{"encoder_arch": "resnet_bottleneck", "model": "image VQ-VAE", "dataset": "photos of plants, animals and fungi (iNaturalist)", "train_examples": 77898, "image_size": 64, "crop_scale_min": 0.7, "horizontal_flip": true, "bottleneck": "vq", "downsampling_factor": 8, "encoder_norm": "batchnorm", "encoder_activation": "silu", "encoder_channel_attention": "se", "encoder_drop_path": 0.2, "encoder_depths": [3, 6, 6], "encoder_kernel_size": 3, "encoder_stem": "single", "encoder_avg_pool_shortcut": true, "encoder_widths": [128, 256, 512], "loss": "l1", "latent_channels": 8, "decoder_norm": "batchnorm", "decoder_activation": "gelu", "decoder_widths": [32, 32, 64, 128], "decoder_blocks_per_level": 2, "decoder_block": "basic", "decoder_attention": false, "decoder_upsampling": "nearest_conv", "codebook_size": 256, "init": "kaiming_normal", "residual_init": "none", "optimizer": "soap", "beta2": 0.95, "learning_rate": 0.0025, "beta1": 0.95, "shampoo_beta": 0.95, "eps": 1e-08, "precondition_frequency": 50, "max_precond_dim": 1024, "merge_dims": true, "one_sided": true, "adamw_lr_other_params": 0.0019, "max_grad_norm": 1.0, "ema_decay": 0.99, "max_steps": 3300, "batch_size": 48, "epochs": 2.0, "lr_schedule": "constant", "warmup_steps": 60, "weight_decay": 0.2, "adamw_weight_decay_other_params": 0.05}
Rows from block 4 of the decoder of a small image VQ-VAE, named by matrix and row number. Rows with one number belong to one channel. Each number is 200 + 40 x the weight over its row's rms, rounded and kept within 0 to 999. All counts start at 0.
Before each channel's rows are labels from the 100 images, of 14976, where the channel reaches its highest value: "colour at peak" is the nearest of a few named colours to the mean colour under the peak. Only what is clearly more common there than usual is listed. The data: photos of plants, animals and fungi (iNaturalist).
# convs0: first 3x3 conv (decoder.decb.1.0.convs.0.weight, 32x32x3x3, each kernel summed), inputs 0-31
# convs1: second 3x3 conv (decoder.decb.1.0.convs.1.weight, 32x32x3x3, transposed, each kernel summed), outputs 0-31

colour at peak: brown; black
convs0.29,218,130,147,98,265,258,163,193,190,139,173,203,200,250,250,215,215,133,183,169,221,206,210,161,226,162,159,208,171,170,196,211
convs1.29,243,258,189,239,177,125,228,162,159,201,228,208,183,158,224,223,195,177,245,215,243,231,195,249,153,178,289,236,175,246,218,286

colour at peak: black
convs0.31,225,149,204,197,176,181,136,208,197,113,132,135,175,145,261,195,204,185,120,228,149,201,175,195,246,171,181,241,152,227,183,204
convs1.31,187,234,280,216,180,197,248,186,179,200,215,270,193,304,166,182,221,238,169,166,246,213,215,194,149,245,228,169,241,149,203,271

colour at peak: black
convs0.19,136,144,175,132,184,267,210,192,216,243,171,161,237,245,289,232,192,187,194,169,206,154,165,141,205,172,236,241,169,241,149,196
convs1.19,230,233,259,236,209,86,207,205,185,169,195,222,177,218,157,211,234,199,183,223,236,220,223,217,100,233,192,178,284,168,245,229

colour at peak: white; pink
convs0.27,191,120,179,205,280,180,176,203,197,173,157,203,209,181,195,152,169,209,145,235,272,251,145,167,200,191,151,162,296,182,176,190
convs1.27,166,237,167,212,124,243,238,218,235,211,234,158,195,231,216,247,247,176,224,151,116,173,235,226,201,183,222,234,87,214,202,204

colour at peak: white
convs0.18,175,219,176,149,216,215,203,299,240,182,220,214,269,180,173,194,192,193,149,181,159,187,257,180,219,330,170,215,170,200,186,188
convs1.18,213,199,178,183,220,201,210,161,266,245,194,238,262,180,213,194,196,206,184,296,225,205,173,224,186,330,201,207,241,215,269,225

colour at peak: white
convs0.28,237,207,218,155,162,238,203,302,247,236,155,156,238,209,213,214,148,232,156,153,147,156,222,238,217,269,217,187,144,229,208,226
convs1.28,213,211,187,198,226,191,206,167,246,258,194,207,270,187,206,223,204,221,199,305,202,201,181,206,198,327,226,219,226,235,281,211

colour at peak: white
convs0.2,220,189,193,168,141,138,163,196,187,176,267,196,157,175,158,193,213,211,161,160,193,180,141,148,234,187,126,223,186,200,128,107
convs1.2,161,236,266,192,276,261,194,150,220,148,190,239,238,236,205,138,171,181,235,220,220,228,246,264,171,173,190,221,228,143,225,258

colour at peak: white
convs0.25,205,163,247,189,155,177,207,262,202,226,278,270,290,158,206,183,178,234,162,181,220,154,279,207,192,270,195,163,193,208,191,185
convs1.25,147,222,172,218,209,228,173,141,210,215,156,172,196,203,195,187,215,156,204,297,189,214,140,232,153,242,198,178,242,230,300,267

colour at peak: white
convs0.20,217,183,185,153,155,232,177,306,249,225,212,209,278,202,173,194,202,200,175,211,173,187,276,186,223,315,167,204,174,190,188,197
convs1.20,201,213,175,190,230,197,206,158,255,238,182,234,273,173,224,204,202,200,186,299,218,192,166,218,184,314,192,211,228,221,285,233

colour at peak: white
convs0.8,199,205,181,144,188,234,202,315,224,191,195,204,276,184,172,181,171,198,148,181,183,214,265,202,221,322,172,187,183,202,192,209
convs1.8,195,206,193,191,215,210,183,166,262,236,189,212,269,180,207,199,183,200,191,295,212,199,167,216,190,337,201,204,218,222,282,237

colour at peak: white
convs0.17,236,179,223,153,198,194,185,290,226,194,282,225,284,223,192,191,152,228,196,129,210,194,263,207,211,264,135,217,218,201,195,165
convs1.17,173,206,156,214,206,209,204,122,211,240,162,234,190,139,218,172,198,160,183,287,224,211,155,234,140,251,180,192,250,228,267,271

colour at peak: white
convs0.30,187,216,172,190,196,211,169,240,224,173,303,269,201,186,150,133,175,205,234,192,247,233,258,177,165,236,145,150,242,151,159,180
convs1.30,180,232,135,218,200,208,201,139,223,225,187,169,142,204,231,144,212,190,223,241,167,208,104,190,135,273,182,148,183,231,256,240