Weights of a small image VQ-VAE.
Model: 3.74M parameters, 64-pixel images, encoder arch resnet_bottleneck, encoder norm batchnorm, encoder depths [3, 6, 6], decoder norm batchnorm, decoder activation gelu, decoder widths [32, 32, 64, 128].
Training: soap at rate 0.0025, batches of 48.
Rows from block 2 of the decoder of a small image VQ-VAE, named by matrix and row number. Rows with one number belong to one channel. Each number is 500 + 50 x the weight over its row's rms, rounded and kept within 0 to 999. All counts start at 0. Numbers have three digits each.
After each channel's rows are labels from the 100 images, of 14976, where the channel reaches its highest value: "patch colour" is the nearest of a few named colours to the mean colour under the peak. Only what is clearly more common there than usual is listed. The data: photos of plants, animals and fungi (iNaturalist).
# convs0: first 3x3 conv (decoder.decb.0.0.convs.0.weight, 64x64x3x3, each kernel summed), inputs 0-63
# convs1: second 3x3 conv (decoder.decb.0.0.convs.1.weight, 64x64x3x3, transposed, each kernel summed), outputs 0-63

convs0.44:452493580492536424546529465466477546504442465541641561540445509455470500523501451476507383502416473510455575564497479551401461542454401462517431476415472503513483531565470483503534415453462504
convs1.44:515488412512519518474469504450483472457642499544471525454511470591510513468473522455471417483512480515561531585454583544547597495556490549534498514395478471469495527492531545478473608615402459
patch colour: black

convs0.5:484450520518582442457504479539416522483448489484486507510485512425491438519491418579501486467459521408465413446520513461473446503481539406503505512452290418480522504510456457467443504549555513
convs1.5:528523478520476556512564437503548480494542450473532408530535490604529552496535568447512535515570456475478465525452483592434556497501554575439534457537365604431500485434546528595476487507441457
patch colour: pink

convs0.31:511464450429502490571435551476519501518406506411588445461547483528420502529457471570453519468489495490531504394533503488489590476391516515508476523513474449526415367597539441490480452518440480
convs1.31:601525505477474452455506420441529478516627521483428546540453512452525476458565487392473529513530471549455492483433561521475486545584562563451456485561566534514528546413417554522501424448563528
patch colour: white; pink

convs0.51:475486427476456451431476517582465472469481520456525455441565484471506508490525447496516417414572487492466488495442468495481488449454520517482604580664482483440470466497604589493418472568490455
convs1.51:528513471494472537528521608435484511485576439481489467466476437527528636507602504480491559542525551547548505455570564392538640439521454522527484508433488544472501501548462540508547533507516402
patch colour: white

convs0.55:459497492538508470512496582562475449469443508466531488501474499400433561483598523465538433473503528486455463462521471469452502464502443478501494591530451461539506477493593612536494531670384459
convs1.55:486482504444454472541486617520439529503503496510535474482473476587566694528528516505520414479654568499524541478512543446499512475520514430497448548475523538481447504529545589522510486527516437
patch colour: white

convs0.4:474500561516421538470514502501527483423526428492573397426516497465470462455418514520446519462544535488433470466558579481353385568515545568546460512528514517551466396485464513568536524514486513
convs1.4:456467437469637534569486495516478552560580516538543530522484559549507426460541457500485520493442493500521407500455427481531635427443441502526508521591461395473547588543534492487469498453477516
patch colour: white

convs0.19:413465404552445545472549488527464473373536518483530468468468547520521491510519473504540508516567550471307541491538455519446423422554561457491491504501506511474435482551396522554465511493480461
convs1.19:466525632520472520530535597464528544584496442530471470537535498486501560467465480494433488444466401552493427436446521503491587562527434575530442485565461575549547544433524475460587552439518528
patch colour: white

convs0.6:460509486480568503471524443450454545547436477496403556492444459437487563485503618467525476453444483474415551493500398407395419486529493391530506495454469485564535599472520508450510520484447480
convs1.6:493601501431496408501504497422429437420586585510510481533513459502571453459453507533502490521507539514612461567488557526600497462492468570506560444495503536473575457533628513455479453537513545
patch colour: black

convs0.14:435501466562519477506465547519452565489438524477474549597465457518440511476454491476519501473441509601516392481463494453435635559475454442480446572484420448547460514607490474456450465445455437
convs1.14:543517440475433549600461511460536463551469524446467683511503492477521559564500509524480554549471424481538487517481480482532372614486619514539492410494475501492471512509460485505479467552484462
patch colour: white; pink

convs0.26:489519529510444468391495488465503464473382518490399504498522513459489469543492632381556502493471571538495579517542442480442433477524507385460532464461445561548486478453470513512517475481388518
convs1.26:511593445527545576560464525534561533502553429583567422481614522467518528424444421546480548460530413487490503647497564493501517466478471551503477525518556540474534466536512551541580515562491497
patch colour: brown; black

convs0.1:541491451502488430442529399455458518483449488489494485434533559497554429527399526549525482446444494441487506543603487473535470532470554493405556462453492492495476513648426449560470526450571414
convs1.1:478479419551476557517521547572484460472610533495627511492508420482477589445532503497537409507541538595490486467475535493484503497452534429524455578406473481458467477377558544468462525543428511
patch colour: brown

convs0.41:452542461500508514428479516457474372499336459485511409535522541442568526453474500581491513510518530459407604466467497527541462487503459419532524478482476585409515403512517483467515473490526461
convs1.41:556513528572442499454523530514602599511535525455546493461566510588492497630553500535503492489520418562559464478509432524538493460474496470409464463517447535450511505385459468553432522598445458
patch colour: pink

convs0.8:506529475450414438551385495499408519512529568515474550512420316480485504472492416391486529443441454517527513537416485500500491491515496519541511542475487482558478580466542478454423480516536467
convs1.8:587384488563481476434523469509549507495508491440530499514515698480524513515468509521505539545559477510481451543597527578461532435460575436495532418563531530479540507557469540516509506597521489
patch colour: brown; black

convs0.58:515539410516467585489523547559542478417410443467376444534546481517488464449503454504479439518480481453447453453587456427498554493428511487489566551570452479486417418487543509506507477535609551
convs1.58:521408526511492434529526503453477581478551465438491493416495477591532602584537503499384589477589503475517535429501490448470609484553477581451452452581465522525503497471451486550508542487436487
patch colour: white

convs0.29:561451447444458331452448496477478579467490464489518528554453356523479572485503384411560520464501451501506455535473560511486568498479520524498532544477508542508436515516523486488406431507534481
convs1.29:475507560451542492499547497462531452495454533416476550497544598482517434527567532566381543592507439539518532508547530576468420485516591577525422478600541437455425486473454472567510483522455485
patch colour: white

convs0.57:462461460528496421529562510458505469525552454434516471466534659533525526506482625678552511489525489549535453432492571442475510496446488473438444470482473509532540538553473496460505552549456487
convs1.57:564487536610485521581546460557543481596554466458420428515559540448458505494469485534514521451483494471410524511571429491525456558572525427519445462461524476423529465396397520531495426543520470
patch colour: white; pink

convs0.23:410479495564516497523565455525499368487481469489488419447498563442463491511457507582573505561473477456447449524527561413469414499451478457384452520443496440504453391507495533531571534491431496
convs1.23:593532482538500507490510549535580555526463491536572457450615568561496502603482531519412476447542539486536529595511456534546504497518504618542557495494443602555445451466470581511515463500568525
patch colour: brown

convs0.9:460490541445425519485396448428541492573492456523500513431517488522419543482491461486510442495549415470621499540487476474485341532550431432503481451520547504433499462458475520552505538477399559
convs1.9:565499437526488444470495505561544533450520463534477558537412581513513443552441472433386568522475484486416475541532548580496650502520459572509503456606486551503529522516517507441529458487517414
patch colour: black

convs0.50:447551487464639475558516471449462486497487538483461521497484493456445493455485690688430474484467519456445554510476493478467541466490468472523489488462420450507486453475486499486510491522434497
convs1.50:503704503513469468477470533535548485433546481483534463477565485439482446499472528545486410521443506518536466532511534516511423456524402585497540422479455533498496404436495587535550448511454532
patch colour: brown

convs0.30:465439495510578515479570478434491405468456414522508501502483553504589513524483481544444453546470480441556559452525455529413523459563413522442408441476605438572531471461477443545569481508525583
convs1.30:495492491530476522427495559514521580433559477599608445470529465511458508454463489421508407478583493560539415515432556530531471532484508440588519544477462488422446494528508551490479564626549446
patch colour: brown; black

convs0.36:487398490495422449502464506515389513543533459497546512528383438499521489401476350433547538431558418581492473476553505468451480536520520565526498573512515492475472503540489541578460556483542480
convs1.36:561575470458558605478488512563571539490491476506514465495580497519478489469538628537435450570396547433474499573485533542428530473429404456490541475607445516545485492460517480472568525478444503
patch colour: white

convs0.33:509439525459485532563490434405523394613471481525387519540476457477533444463470479519444465504420441477527556542459451453455446526571467531510481462478506459503431470358473420550533458453495493
convs1.33:532558470465502464422502508476459586347493461519564499518515553532482542512510532492521455568538577457509478561555578539581555472443471480479538493517526569485537472593577583410487500591570517
patch colour: brown

convs0.42:490467465518469560524531461493572438484446553442509474435528560420539433410373549483574559510440460475584476468594501417414474505489474442517476484499486520550497376490488453435515465505481445
convs1.42:521492556545487478496520465495421555428577410459513486552544479576485588604520446605511464518563470548405551493451535496559537609527503515478457539561476431445408496495474492521571505514501569
patch colour: pink

convs0.59:485543454423542480531388534499573513507407521405510498487497438371484432494426468543459562398504414552501533408509434425426544457523555519542496507505506511524466465512535507510531523465536424
convs1.59:549468522509498477452528476442456508500516531436442573492437543650467524467546524476482543597506489459564489569569553477498504497504395466408462462632557519447549587507442532447493467506477534
patch colour: white; pink

convs0.25:443427588492502467425523447430574522511506490513492426449490478460485427542466547465480549517471423487519582520401533461429429554597459544584467430499523551493527504550431453461480548480526390
convs1.25:395489383509502536503578504515412477391562467556645455463542515504521561419485475522531521498530529537529436470478487507483520465451570409476517535507508435484460486509539556577545566571529527
patch colour: brown

convs0.56:485441532488500530542577459448472514503520463557508509499461537511464517432525459545524451565430500469517485526497488545405417528461358529510422494425507451533526514460464431481526356519442633
convs1.56:513484455501531496455450460470469498457614435554440538463502523611517499505473472428417471450547523540539529559515590572595586530591448503529456478406459466495484453516502543505537543601520433
patch colour: black

convs0.17:551480545516540478409501469465502649491457560561439562468453456477514500462473505445469447496464486563456478482574436448482562554566429462503499591466470584526485494551506454443446372458459472
convs1.17:550467467419464477581454416435470363424533525511472538500474487513522481437494487485494599390513470524491533551525500536545417555475557529615533570459464417498432445505500470475495570540512510
patch colour: brown; black

convs0.52:516460572444400438578499514428521546605533408516471508492463490479500509512530467492521435601411498506469449478532496481453450522612445433478445520434513507438509580456469467488489375468478547
convs1.52:518491444496490542529465451429418443383530514522521578493515525542505472475445484459417609365561526472540578525493545577516523494494519595474450518456520502493511455510572519455535570601511440
patch colour: brown

convs0.61:503490501522561544489466548501545518527455501452545558572454482526458415493486410624488511517456443513592467444458444498456423523541442547460484529503311489562517477475569495449455537505483544
convs1.61:457493541498425469502517539453474450462588495521533503379541533482485564532528547470478446500536440410414448433503476558520547566548511531554499561597427431402492538421488483481502445450445419
patch colour: white

convs0.22:629483441521485572542518495433576581460474532484411488510483531500454509497471488547492501484439483497461465495555517471455560628420426415533472540459480489547483473562528434451618414500488549
convs1.22:344438514452507442443527455485532484446485442550523478475515513546469434520499484490455525475536535518459556464493434498578470643562496522561458567528499442558395425434419464544462506495508524
patch colour: brown

convs0.63:388539490508478432487522513506533373463458451532520407447542522461560424540442564556597569509450493402482527494452480496528426400529527472486476492531541473580503422473471464503448564537462468
convs1.63:545468459498456427469520444503526536479492488510480448469494485543522588521542504452416592499588475501505482633529520491451596433483453564434552442554516627379512463491456557553514507480532481
patch colour: white

convs0.16:431504465474527462521392477439483429522507508433467545546538541475590430480421515465506544502483379442574524508421534545444373480545496457527440443456512521515585448435492434455558523503517486
convs1.16:651510496517475511495539456513494521463506496509536504510448454535494559500533477544553508540581565544400504584650494541565541500510494539465606545503449563475373523546496567502458492551484506
patch colour: black