A small image VQ-VAE, trained from scratch: encoder depths [3, 6, 6].
Rows from block 12 of the encoder, named by matrix and row number. Rows with one number belong to one channel. Each number is 50 + 15 x the weight over the matrix's rms, rounded and kept within 0 to 99. All counts start at 0.
# convs1: 3x3 conv (encoder.blocks.12.convs.1.weight, 128x128x3x3), inputs 15-29, a 3x3 kernel for each
# convs2: expand pointwise conv (encoder.blocks.12.convs.2.weight, 512x128x1x1, transposed), outputs 128-255
convs1.30:52 31 42 33 61 61 40 56 30 43 49 44 39 45 64 55 39 86 60 39 61 69 28 40 56 67 65 89 33 57 36 39 54 48 70 31 46 30 49 37 73 62 39 67 30 61 35 67 52 56 10 51 71 56 46 22 40 40 83 56 39 65 36 58 18 37 36 57 58 79 44 58 50 31 42 36 60 60 37 55 34 56 51 59 19 35 63 56 35 37 43 55 55 40 62 38 43 43 39 43 33 34 42 55 68 35 47 40 43 36 61 30 71 43 39 37 39 38 67 43 34 66 72 47 28 56 53 27 44 29 57 74 40 58 42
convs1.31:42 55 31 50 37 46 45 64 47 51 35 45 53 00 52 40 99 44 56 54 49 70 43 31 51 59 53 37 49 64 33 36 75 66 58 47 49 57 31 64 36 20 54 53 56 49 66 48 38 55 51 49 59 26 44 55 43 58 70 58 53 06 49 58 39 43 54 46 41 43 34 82 40 51 45 56 46 37 55 41 49 46 52 30 40 70 43 45 61 69 60 40 47 43 25 65 48 85 47 59 49 31 56 35 39 44 44 55 35 40 77 53 83 55 02 38 62 31 68 30 67 39 26 72 38 46 47 52 31 76 24 41 59 49 54
convs1.32:56 23 44 62 45 26 49 51 45 52 55 47 56 24 68 79 41 43 41 35 59 61 50 32 49 21 48 41 59 38 59 28 51 87 28 67 49 29 60 70 33 33 53 43 41 60 72 38 37 46 41 61 50 65 54 30 68 59 51 50 45 44 46 57 26 58 81 45 42 31 45 65 47 25 53 82 44 30 50 43 44 55 50 31 57 31 39 60 29 71 51 58 53 66 29 48 60 55 58 59 19 53 83 36 35 43 48 40 60 63 64 11 55 42 46 56 43 45 45 48 60 70 20 56 49 46 42 34 55 71 46 41 56 42 33
convs1.33:42 46 33 53 82 43 53 38 46 66 75 41 41 59 58 57 46 63 44 21 47 15 56 89 44 48 37 45 59 52 46 73 38 53 64 51 45 33 43 60 73 42 58 38 46 61 82 57 64 47 19 55 42 37 59 28 49 61 73 48 56 31 52 51 48 51 43 88 10 60 42 37 42 18 42 66 87 36 52 40 39 28 56 45 51 60 58 42 73 53 44 99 60 45 16 60 28 42 65 49 37 43 53 84 55 37 41 29 31 89 26 36 41 58 62 44 44 30 42 56 54 91 45 42 71 51 44 29 53 49 67 56 49 34 49
convs1.34:48 47 32 39 47 83 49 49 35 21 75 78 53 21 62 52 72 07 45 45 54 31 41 13 56 99 37 46 58 17 37 35 61 59 76 48 50 45 44 21 50 74 54 45 47 46 62 54 22 53 51 70 23 92 37 73 42 37 65 81 52 29 26 34 69 79 50 45 75 16 74 15 50 71 27 33 43 90 42 50 30 45 67 23 40 20 46 29 99 41 28 56 36 20 31 44 44 99 52 50 57 28 46 45 85 38 59 43 30 24 29 40 48 45 53 99 36 50 34 59 14 56 52 51 12 62 53 46 37 33 52 75 48 36 40
convs1.35:39 76 46 43 58 71 39 69 54 53 50 51 45 57 43 42 39 56 49 72 58 61 56 29 47 41 53 20 51 72 41 63 39 42 40 36 48 70 57 40 65 70 43 68 50 43 49 65 40 47 37 60 71 40 46 82 52 33 54 66 37 73 52 31 86 38 59 35 65 56 56 49 46 79 36 43 58 79 37 70 50 38 54 51 41 67 38 06 48 38 52 62 61 26 67 54 00 39 44 33 80 35 36 61 78 34 63 48 34 53 69 44 44 50 28 54 36 37 40 64 32 44 64 44 71 46 33 80 47 37 62 80 42 61 48
convs1.36:43 50 45 29 67 71 56 52 39 60 39 46 38 39 65 46 63 31 40 79 55 65 14 73 62 64 46 61 34 74 76 40 43 48 66 48 40 33 49 26 80 61 45 55 40 69 50 53 64 41 40 42 44 60 37 53 48 10 87 54 54 38 44 45 49 43 22 57 50 58 48 48 35 38 42 26 82 54 45 53 41 82 48 55 64 39 46 42 53 39 51 54 37 63 24 53 76 50 39 47 35 42 25 76 79 49 52 43 49 43 41 28 50 74 56 35 76 47 57 48 26 53 71 57 48 48 37 44 39 30 74 87 40 64 28
convs1.37:30 53 60 57 80 47 51 54 32 46 27 62 48 55 61 51 77 31 54 46 42 70 68 38 20 56 50 66 26 47 47 33 86 53 68 43 30 53 47 73 71 42 46 58 29 40 25 52 64 55 91 23 41 46 35 53 52 53 81 46 50 55 28 37 34 64 37 80 47 56 36 28 22 38 58 59 83 44 53 47 46 73 28 55 58 48 54 47 53 65 68 40 43 40 43 52 40 62 70 39 38 67 61 85 37 60 47 36 69 56 45 62 50 38 45 54 46 55 76 27 71 36 66 37 30 62 36 44 48 66 75 38 46 66 34
convs1.38:43 38 28 43 24 44 54 46 46 54 46 47 54 44 51 76 42 43 49 52 31 53 32 34 64 39 53 46 26 41 27 83 51 56 70 56 51 31 44 37 21 42 44 46 49 45 59 38 47 32 44 67 52 78 46 62 44 53 31 56 49 48 29 43 35 28 43 23 62 49 76 46 54 44 36 38 24 49 42 54 39 49 23 50 44 62 60 59 22 45 53 38 47 43 18 60 47 42 97 58 35 37 39 28 50 42 56 43 47 45 51 38 51 58 36 25 67 57 33 28 53 36 35 47 69 55 57 39 39 41 25 34 33 34 50
convs1.39:50 59 24 33 33 39 48 51 39 75 36 64 46 26 41 57 52 49 59 45 94 39 40 39 52 52 53 54 48 59 20 76 40 43 59 42 48 56 32 48 38 41 47 49 44 35 50 36 38 90 34 38 91 33 45 71 34 50 25 40 47 52 50 51 40 67 42 22 19 59 40 50 38 62 36 44 37 44 51 46 46 51 42 68 23 48 53 27 56 57 68 27 76 32 58 60 40 57 41 55 56 27 41 49 37 58 33 49 26 83 52 31 42 69 32 39 24 50 55 27 63 62 34 34 63 44 50 55 31 36 41 47 53 41 46
convs1.40:38 61 40 52 79 56 44 56 45 44 41 47 42 72 46 48 30 53 70 35 58 70 38 31 83 42 77 49 59 44 61 36 58 55 23 74 45 43 40 53 85 37 42 55 47 51 45 66 71 24 48 44 52 41 35 61 18 45 76 47 42 69 39 58 56 66 57 39 71 48 16 78 47 64 39 50 87 67 50 59 51 61 38 60 61 31 59 62 26 63 46 32 56 52 66 46 47 36 67 49 52 46 46 82 60 42 57 42 62 48 66 65 22 56 69 45 63 14 54 56 57 62 42 51 59 26 47 57 33 54 79 52 37 62 38
convs1.41:42 54 39 41 88 57 48 47 45 43 40 68 51 41 86 58 29 42 78 30 66 29 54 45 65 32 43 51 54 54 76 44 22 64 41 53 58 39 45 55 78 37 40 59 49 27 63 60 48 30 46 65 27 74 36 47 49 48 81 57 41 64 30 38 44 54 47 45 80 48 57 48 50 48 38 48 86 58 48 44 45 64 49 65 42 65 62 54 20 57 67 75 55 52 36 54 48 36 51 54 51 36 46 89 55 45 54 44 57 71 56 33 40 59 54 65 70 27 16 57 47 74 47 57 48 59 54 50 40 48 83 50 44 55 36
convs2.30:43 42 56 09 46 41 24 64 49 57 28 36 62 63 64 59 54 62 60 64 41 43 64 47 59 75 64 50 34 29 47 68 45 34 46 54 35 63 52 63 55 44 28 42 71 39 38 45 44 30 54 55 50 62 42 57 55 80 30 36 67 47 51 83 55 54 41 58 49 42 53 56 60 32 75 61 57 22 48 72 33 39 41 88 42 36 36 66 67 38 52 53 81 56 63 58 40 72 79 49 43 45 48 29 44 43 67 58 55 61 41 46 65 70 32 92 58 32 54 33 32 83 54 28 60 33 31 70
convs2.31:84 26 52 62 40 45 33 21 37 59 75 73 61 16 48 48 78 62 40 62 51 85 52 55 99 56 25 36 58 58 57 38 38 44 16 31 26 79 60 44 35 41 29 69 68 36 41 92 33 64 26 80 53 34 36 21 66 72 55 69 64 52 32 57 79 52 58 69 52 27 70 48 44 28 87 65 27 35 66 59 42 39 51 65 46 71 48 83 82 34 52 55 54 40 39 42 58 59 71 39 27 33 58 47 31 42 60 72 42 45 63 37 63 50 42 51 61 50 59 53 60 76 37 61 62 63 72 48
convs2.32:83 32 54 59 27 46 40 49 59 69 45 63 67 26 45 50 58 63 42 51 31 54 59 68 39 66 58 28 33 67 50 49 43 49 67 29 22 46 39 52 88 41 40 72 50 18 37 57 80 55 27 51 74 41 39 47 35 63 60 65 38 61 62 29 70 41 65 61 39 41 42 45 61 54 40 12 33 54 17 41 59 53 37 67 34 86 49 47 33 59 46 47 55 48 42 53 42 67 55 29 34 50 37 46 52 65 36 47 43 34 39 53 62 51 44 41 61 42 38 41 43 54 32 47 50 42 85 70
convs2.33:56 57 86 35 65 75 35 32 52 59 53 65 57 28 60 54 44 81 49 61 47 97 53 69 70 53 43 48 40 56 83 79 42 75 68 24 55 48 44 49 80 29 57 54 57 26 37 58 99 70 52 62 63 68 64 35 58 76 42 86 26 61 19 47 89 36 27 78 23 97 31 31 30 31 32 67 54 48 31 61 71 78 52 52 94 46 18 55 51 84 25 74 60 68 47 25 54 67 70 52 39 36 66 88 34 45 61 40 54 58 35 35 95 59 57 50 34 41 61 40 29 39 45 39 56 39 69 47
convs2.34:27 57 30 35 51 46 47 47 44 75 21 69 27 69 73 49 46 22 41 62 42 19 52 65 39 68 29 53 38 33 40 55 44 57 52 48 42 40 41 65 57 41 61 51 57 42 34 59 51 43 39 73 57 75 56 50 51 61 43 73 33 41 58 65 54 41 53 48 22 22 70 70 48 69 52 49 48 48 28 64 41 39 42 40 33 33 33 46 65 50 30 43 62 61 35 28 46 41 30 42 32 28 48 20 49 66 28 49 32 43 38 51 38 35 54 49 53 54 54 53 48 56 61 47 66 29 51 44
convs2.35:64 56 47 23 51 46 33 38 46 63 42 25 53 74 46 35 54 40 42 41 46 48 42 58 26 23 46 55 56 37 12 37 40 16 52 29 26 18 25 49 26 45 75 58 38 51 43 44 57 48 51 60 68 41 30 50 59 50 39 39 17 52 43 46 67 47 42 37 45 68 45 43 68 36 44 08 60 35 28 57 38 35 62 73 38 49 34 26 24 26 43 62 50 06 42 13 43 65 35 52 39 38 49 40 70 42 31 43 46 60 37 21 59 59 38 48 40 20 28 14 32 66 19 25 67 65 68 84
convs2.36:30 61 67 41 58 37 43 33 49 63 55 54 60 59 20 35 52 55 81 32 65 40 50 70 62 40 37 65 08 23 64 70 32 52 32 29 46 61 59 80 49 53 20 49 48 45 29 30 37 50 15 20 48 62 56 59 58 46 40 46 24 56 58 39 32 35 59 51 35 59 20 79 45 60 75 78 48 47 43 59 43 65 43 52 37 82 51 49 73 33 28 59 50 85 72 64 62 22 56 87 45 48 42 58 45 65 62 46 94 55 66 71 40 72 23 44 85 49 83 61 38 42 56 68 72 45 45 75
convs2.37:51 41 47 68 83 53 42 76 28 58 47 50 56 20 44 69 68 49 55 43 29 66 33 18 69 57 35 30 55 44 60 36 44 67 10 64 69 63 39 32 36 46 61 67 37 68 44 61 38 51 35 73 60 23 60 42 54 34 45 88 54 45 57 46 50 37 38 23 53 32 61 41 19 40 45 82 30 27 50 72 47 84 54 31 67 45 66 61 50 82 50 43 62 66 67 22 48 52 71 86 51 39 48 72 37 35 55 55 50 44 36 66 33 69 59 65 59 48 58 56 31 51 44 44 65 50 59 50
convs2.38:70 41 62 45 67 82 37 72 38 69 67 56 50 50 62 48 39 74 47 47 56 79 37 52 52 45 43 37 38 57 66 27 37 99 45 73 45 48 27 32 51 36 47 83 62 63 44 33 67 57 43 39 49 62 80 52 34 65 59 48 56 45 55 65 44 40 44 61 60 67 55 45 62 28 42 28 47 51 69 57 55 67 43 68 56 68 50 42 36 62 49 68 45 61 63 69 50 60 40 38 36 43 47 62 44 49 59 59 55 59 47 53 66 61 50 51 63 42 46 35 57 66 39 49 34 54 53 55
convs2.39:59 47 46 52 34 59 38 44 62 77 81 38 53 36 45 48 63 46 54 36 53 80 45 16 36 42 28 35 67 61 52 34 65 22 56 62 60 42 47 56 68 52 42 48 51 40 51 67 52 35 37 34 74 30 47 34 71 79 75 95 61 58 49 44 66 52 75 74 38 80 48 38 50 56 22 42 45 46 45 47 72 83 67 48 83 77 34 20 47 62 49 56 46 51 43 59 35 55 55 57 61 56 47 37 56 22 28 47 36 69 14 71 34 51 81 27 53 20 37 25 47 20 49 38 27 38 36 54
convs2.40:34 35 58 62 29 18 54 68 45 60 41 37 65 45 70 55 69 34 31 24 31 46 28 57 16 36 51 65 70 53 25 45 58 20 56 81 51 19 43 43 32 61 64 64 22 38 39 56 59 34 22 28 75 44 35 44 30 27 37 66 55 25 66 60 51 40 43 45 45 54 78 71 70 38 32 21 46 49 43 53 37 45 24 41 53 25 46 37 25 33 76 46 45 63 59 97 56 52 38 14 45 44 37 16 39 36 46 57 51 76 56 54 30 61 51 35 54 49 31 37 47 48 45 37 65 43 45 52
convs2.41:34 40 72 72 38 57 43 66 51 59 57 81 67 73 46 50 71 42 62 50 36 69 52 68 44 52 30 34 50 46 65 77 37 44 49 56 38 33 40 10 61 46 57 84 62 46 31 74 70 18 33 51 59 58 48 37 12 54 51 68 50 20 47 62 76 36 43 68 31 52 52 73 45 29 47 48 39 54 08 58 63 44 33 38 52 41 42 39 49 35 38 62 60 48 59 35 80 46 48 57 57 50 47 65 47 59 34 44 47 62 33 49 53 44 66 57 72 42 47 27 40 62 63 37 52 51 73 53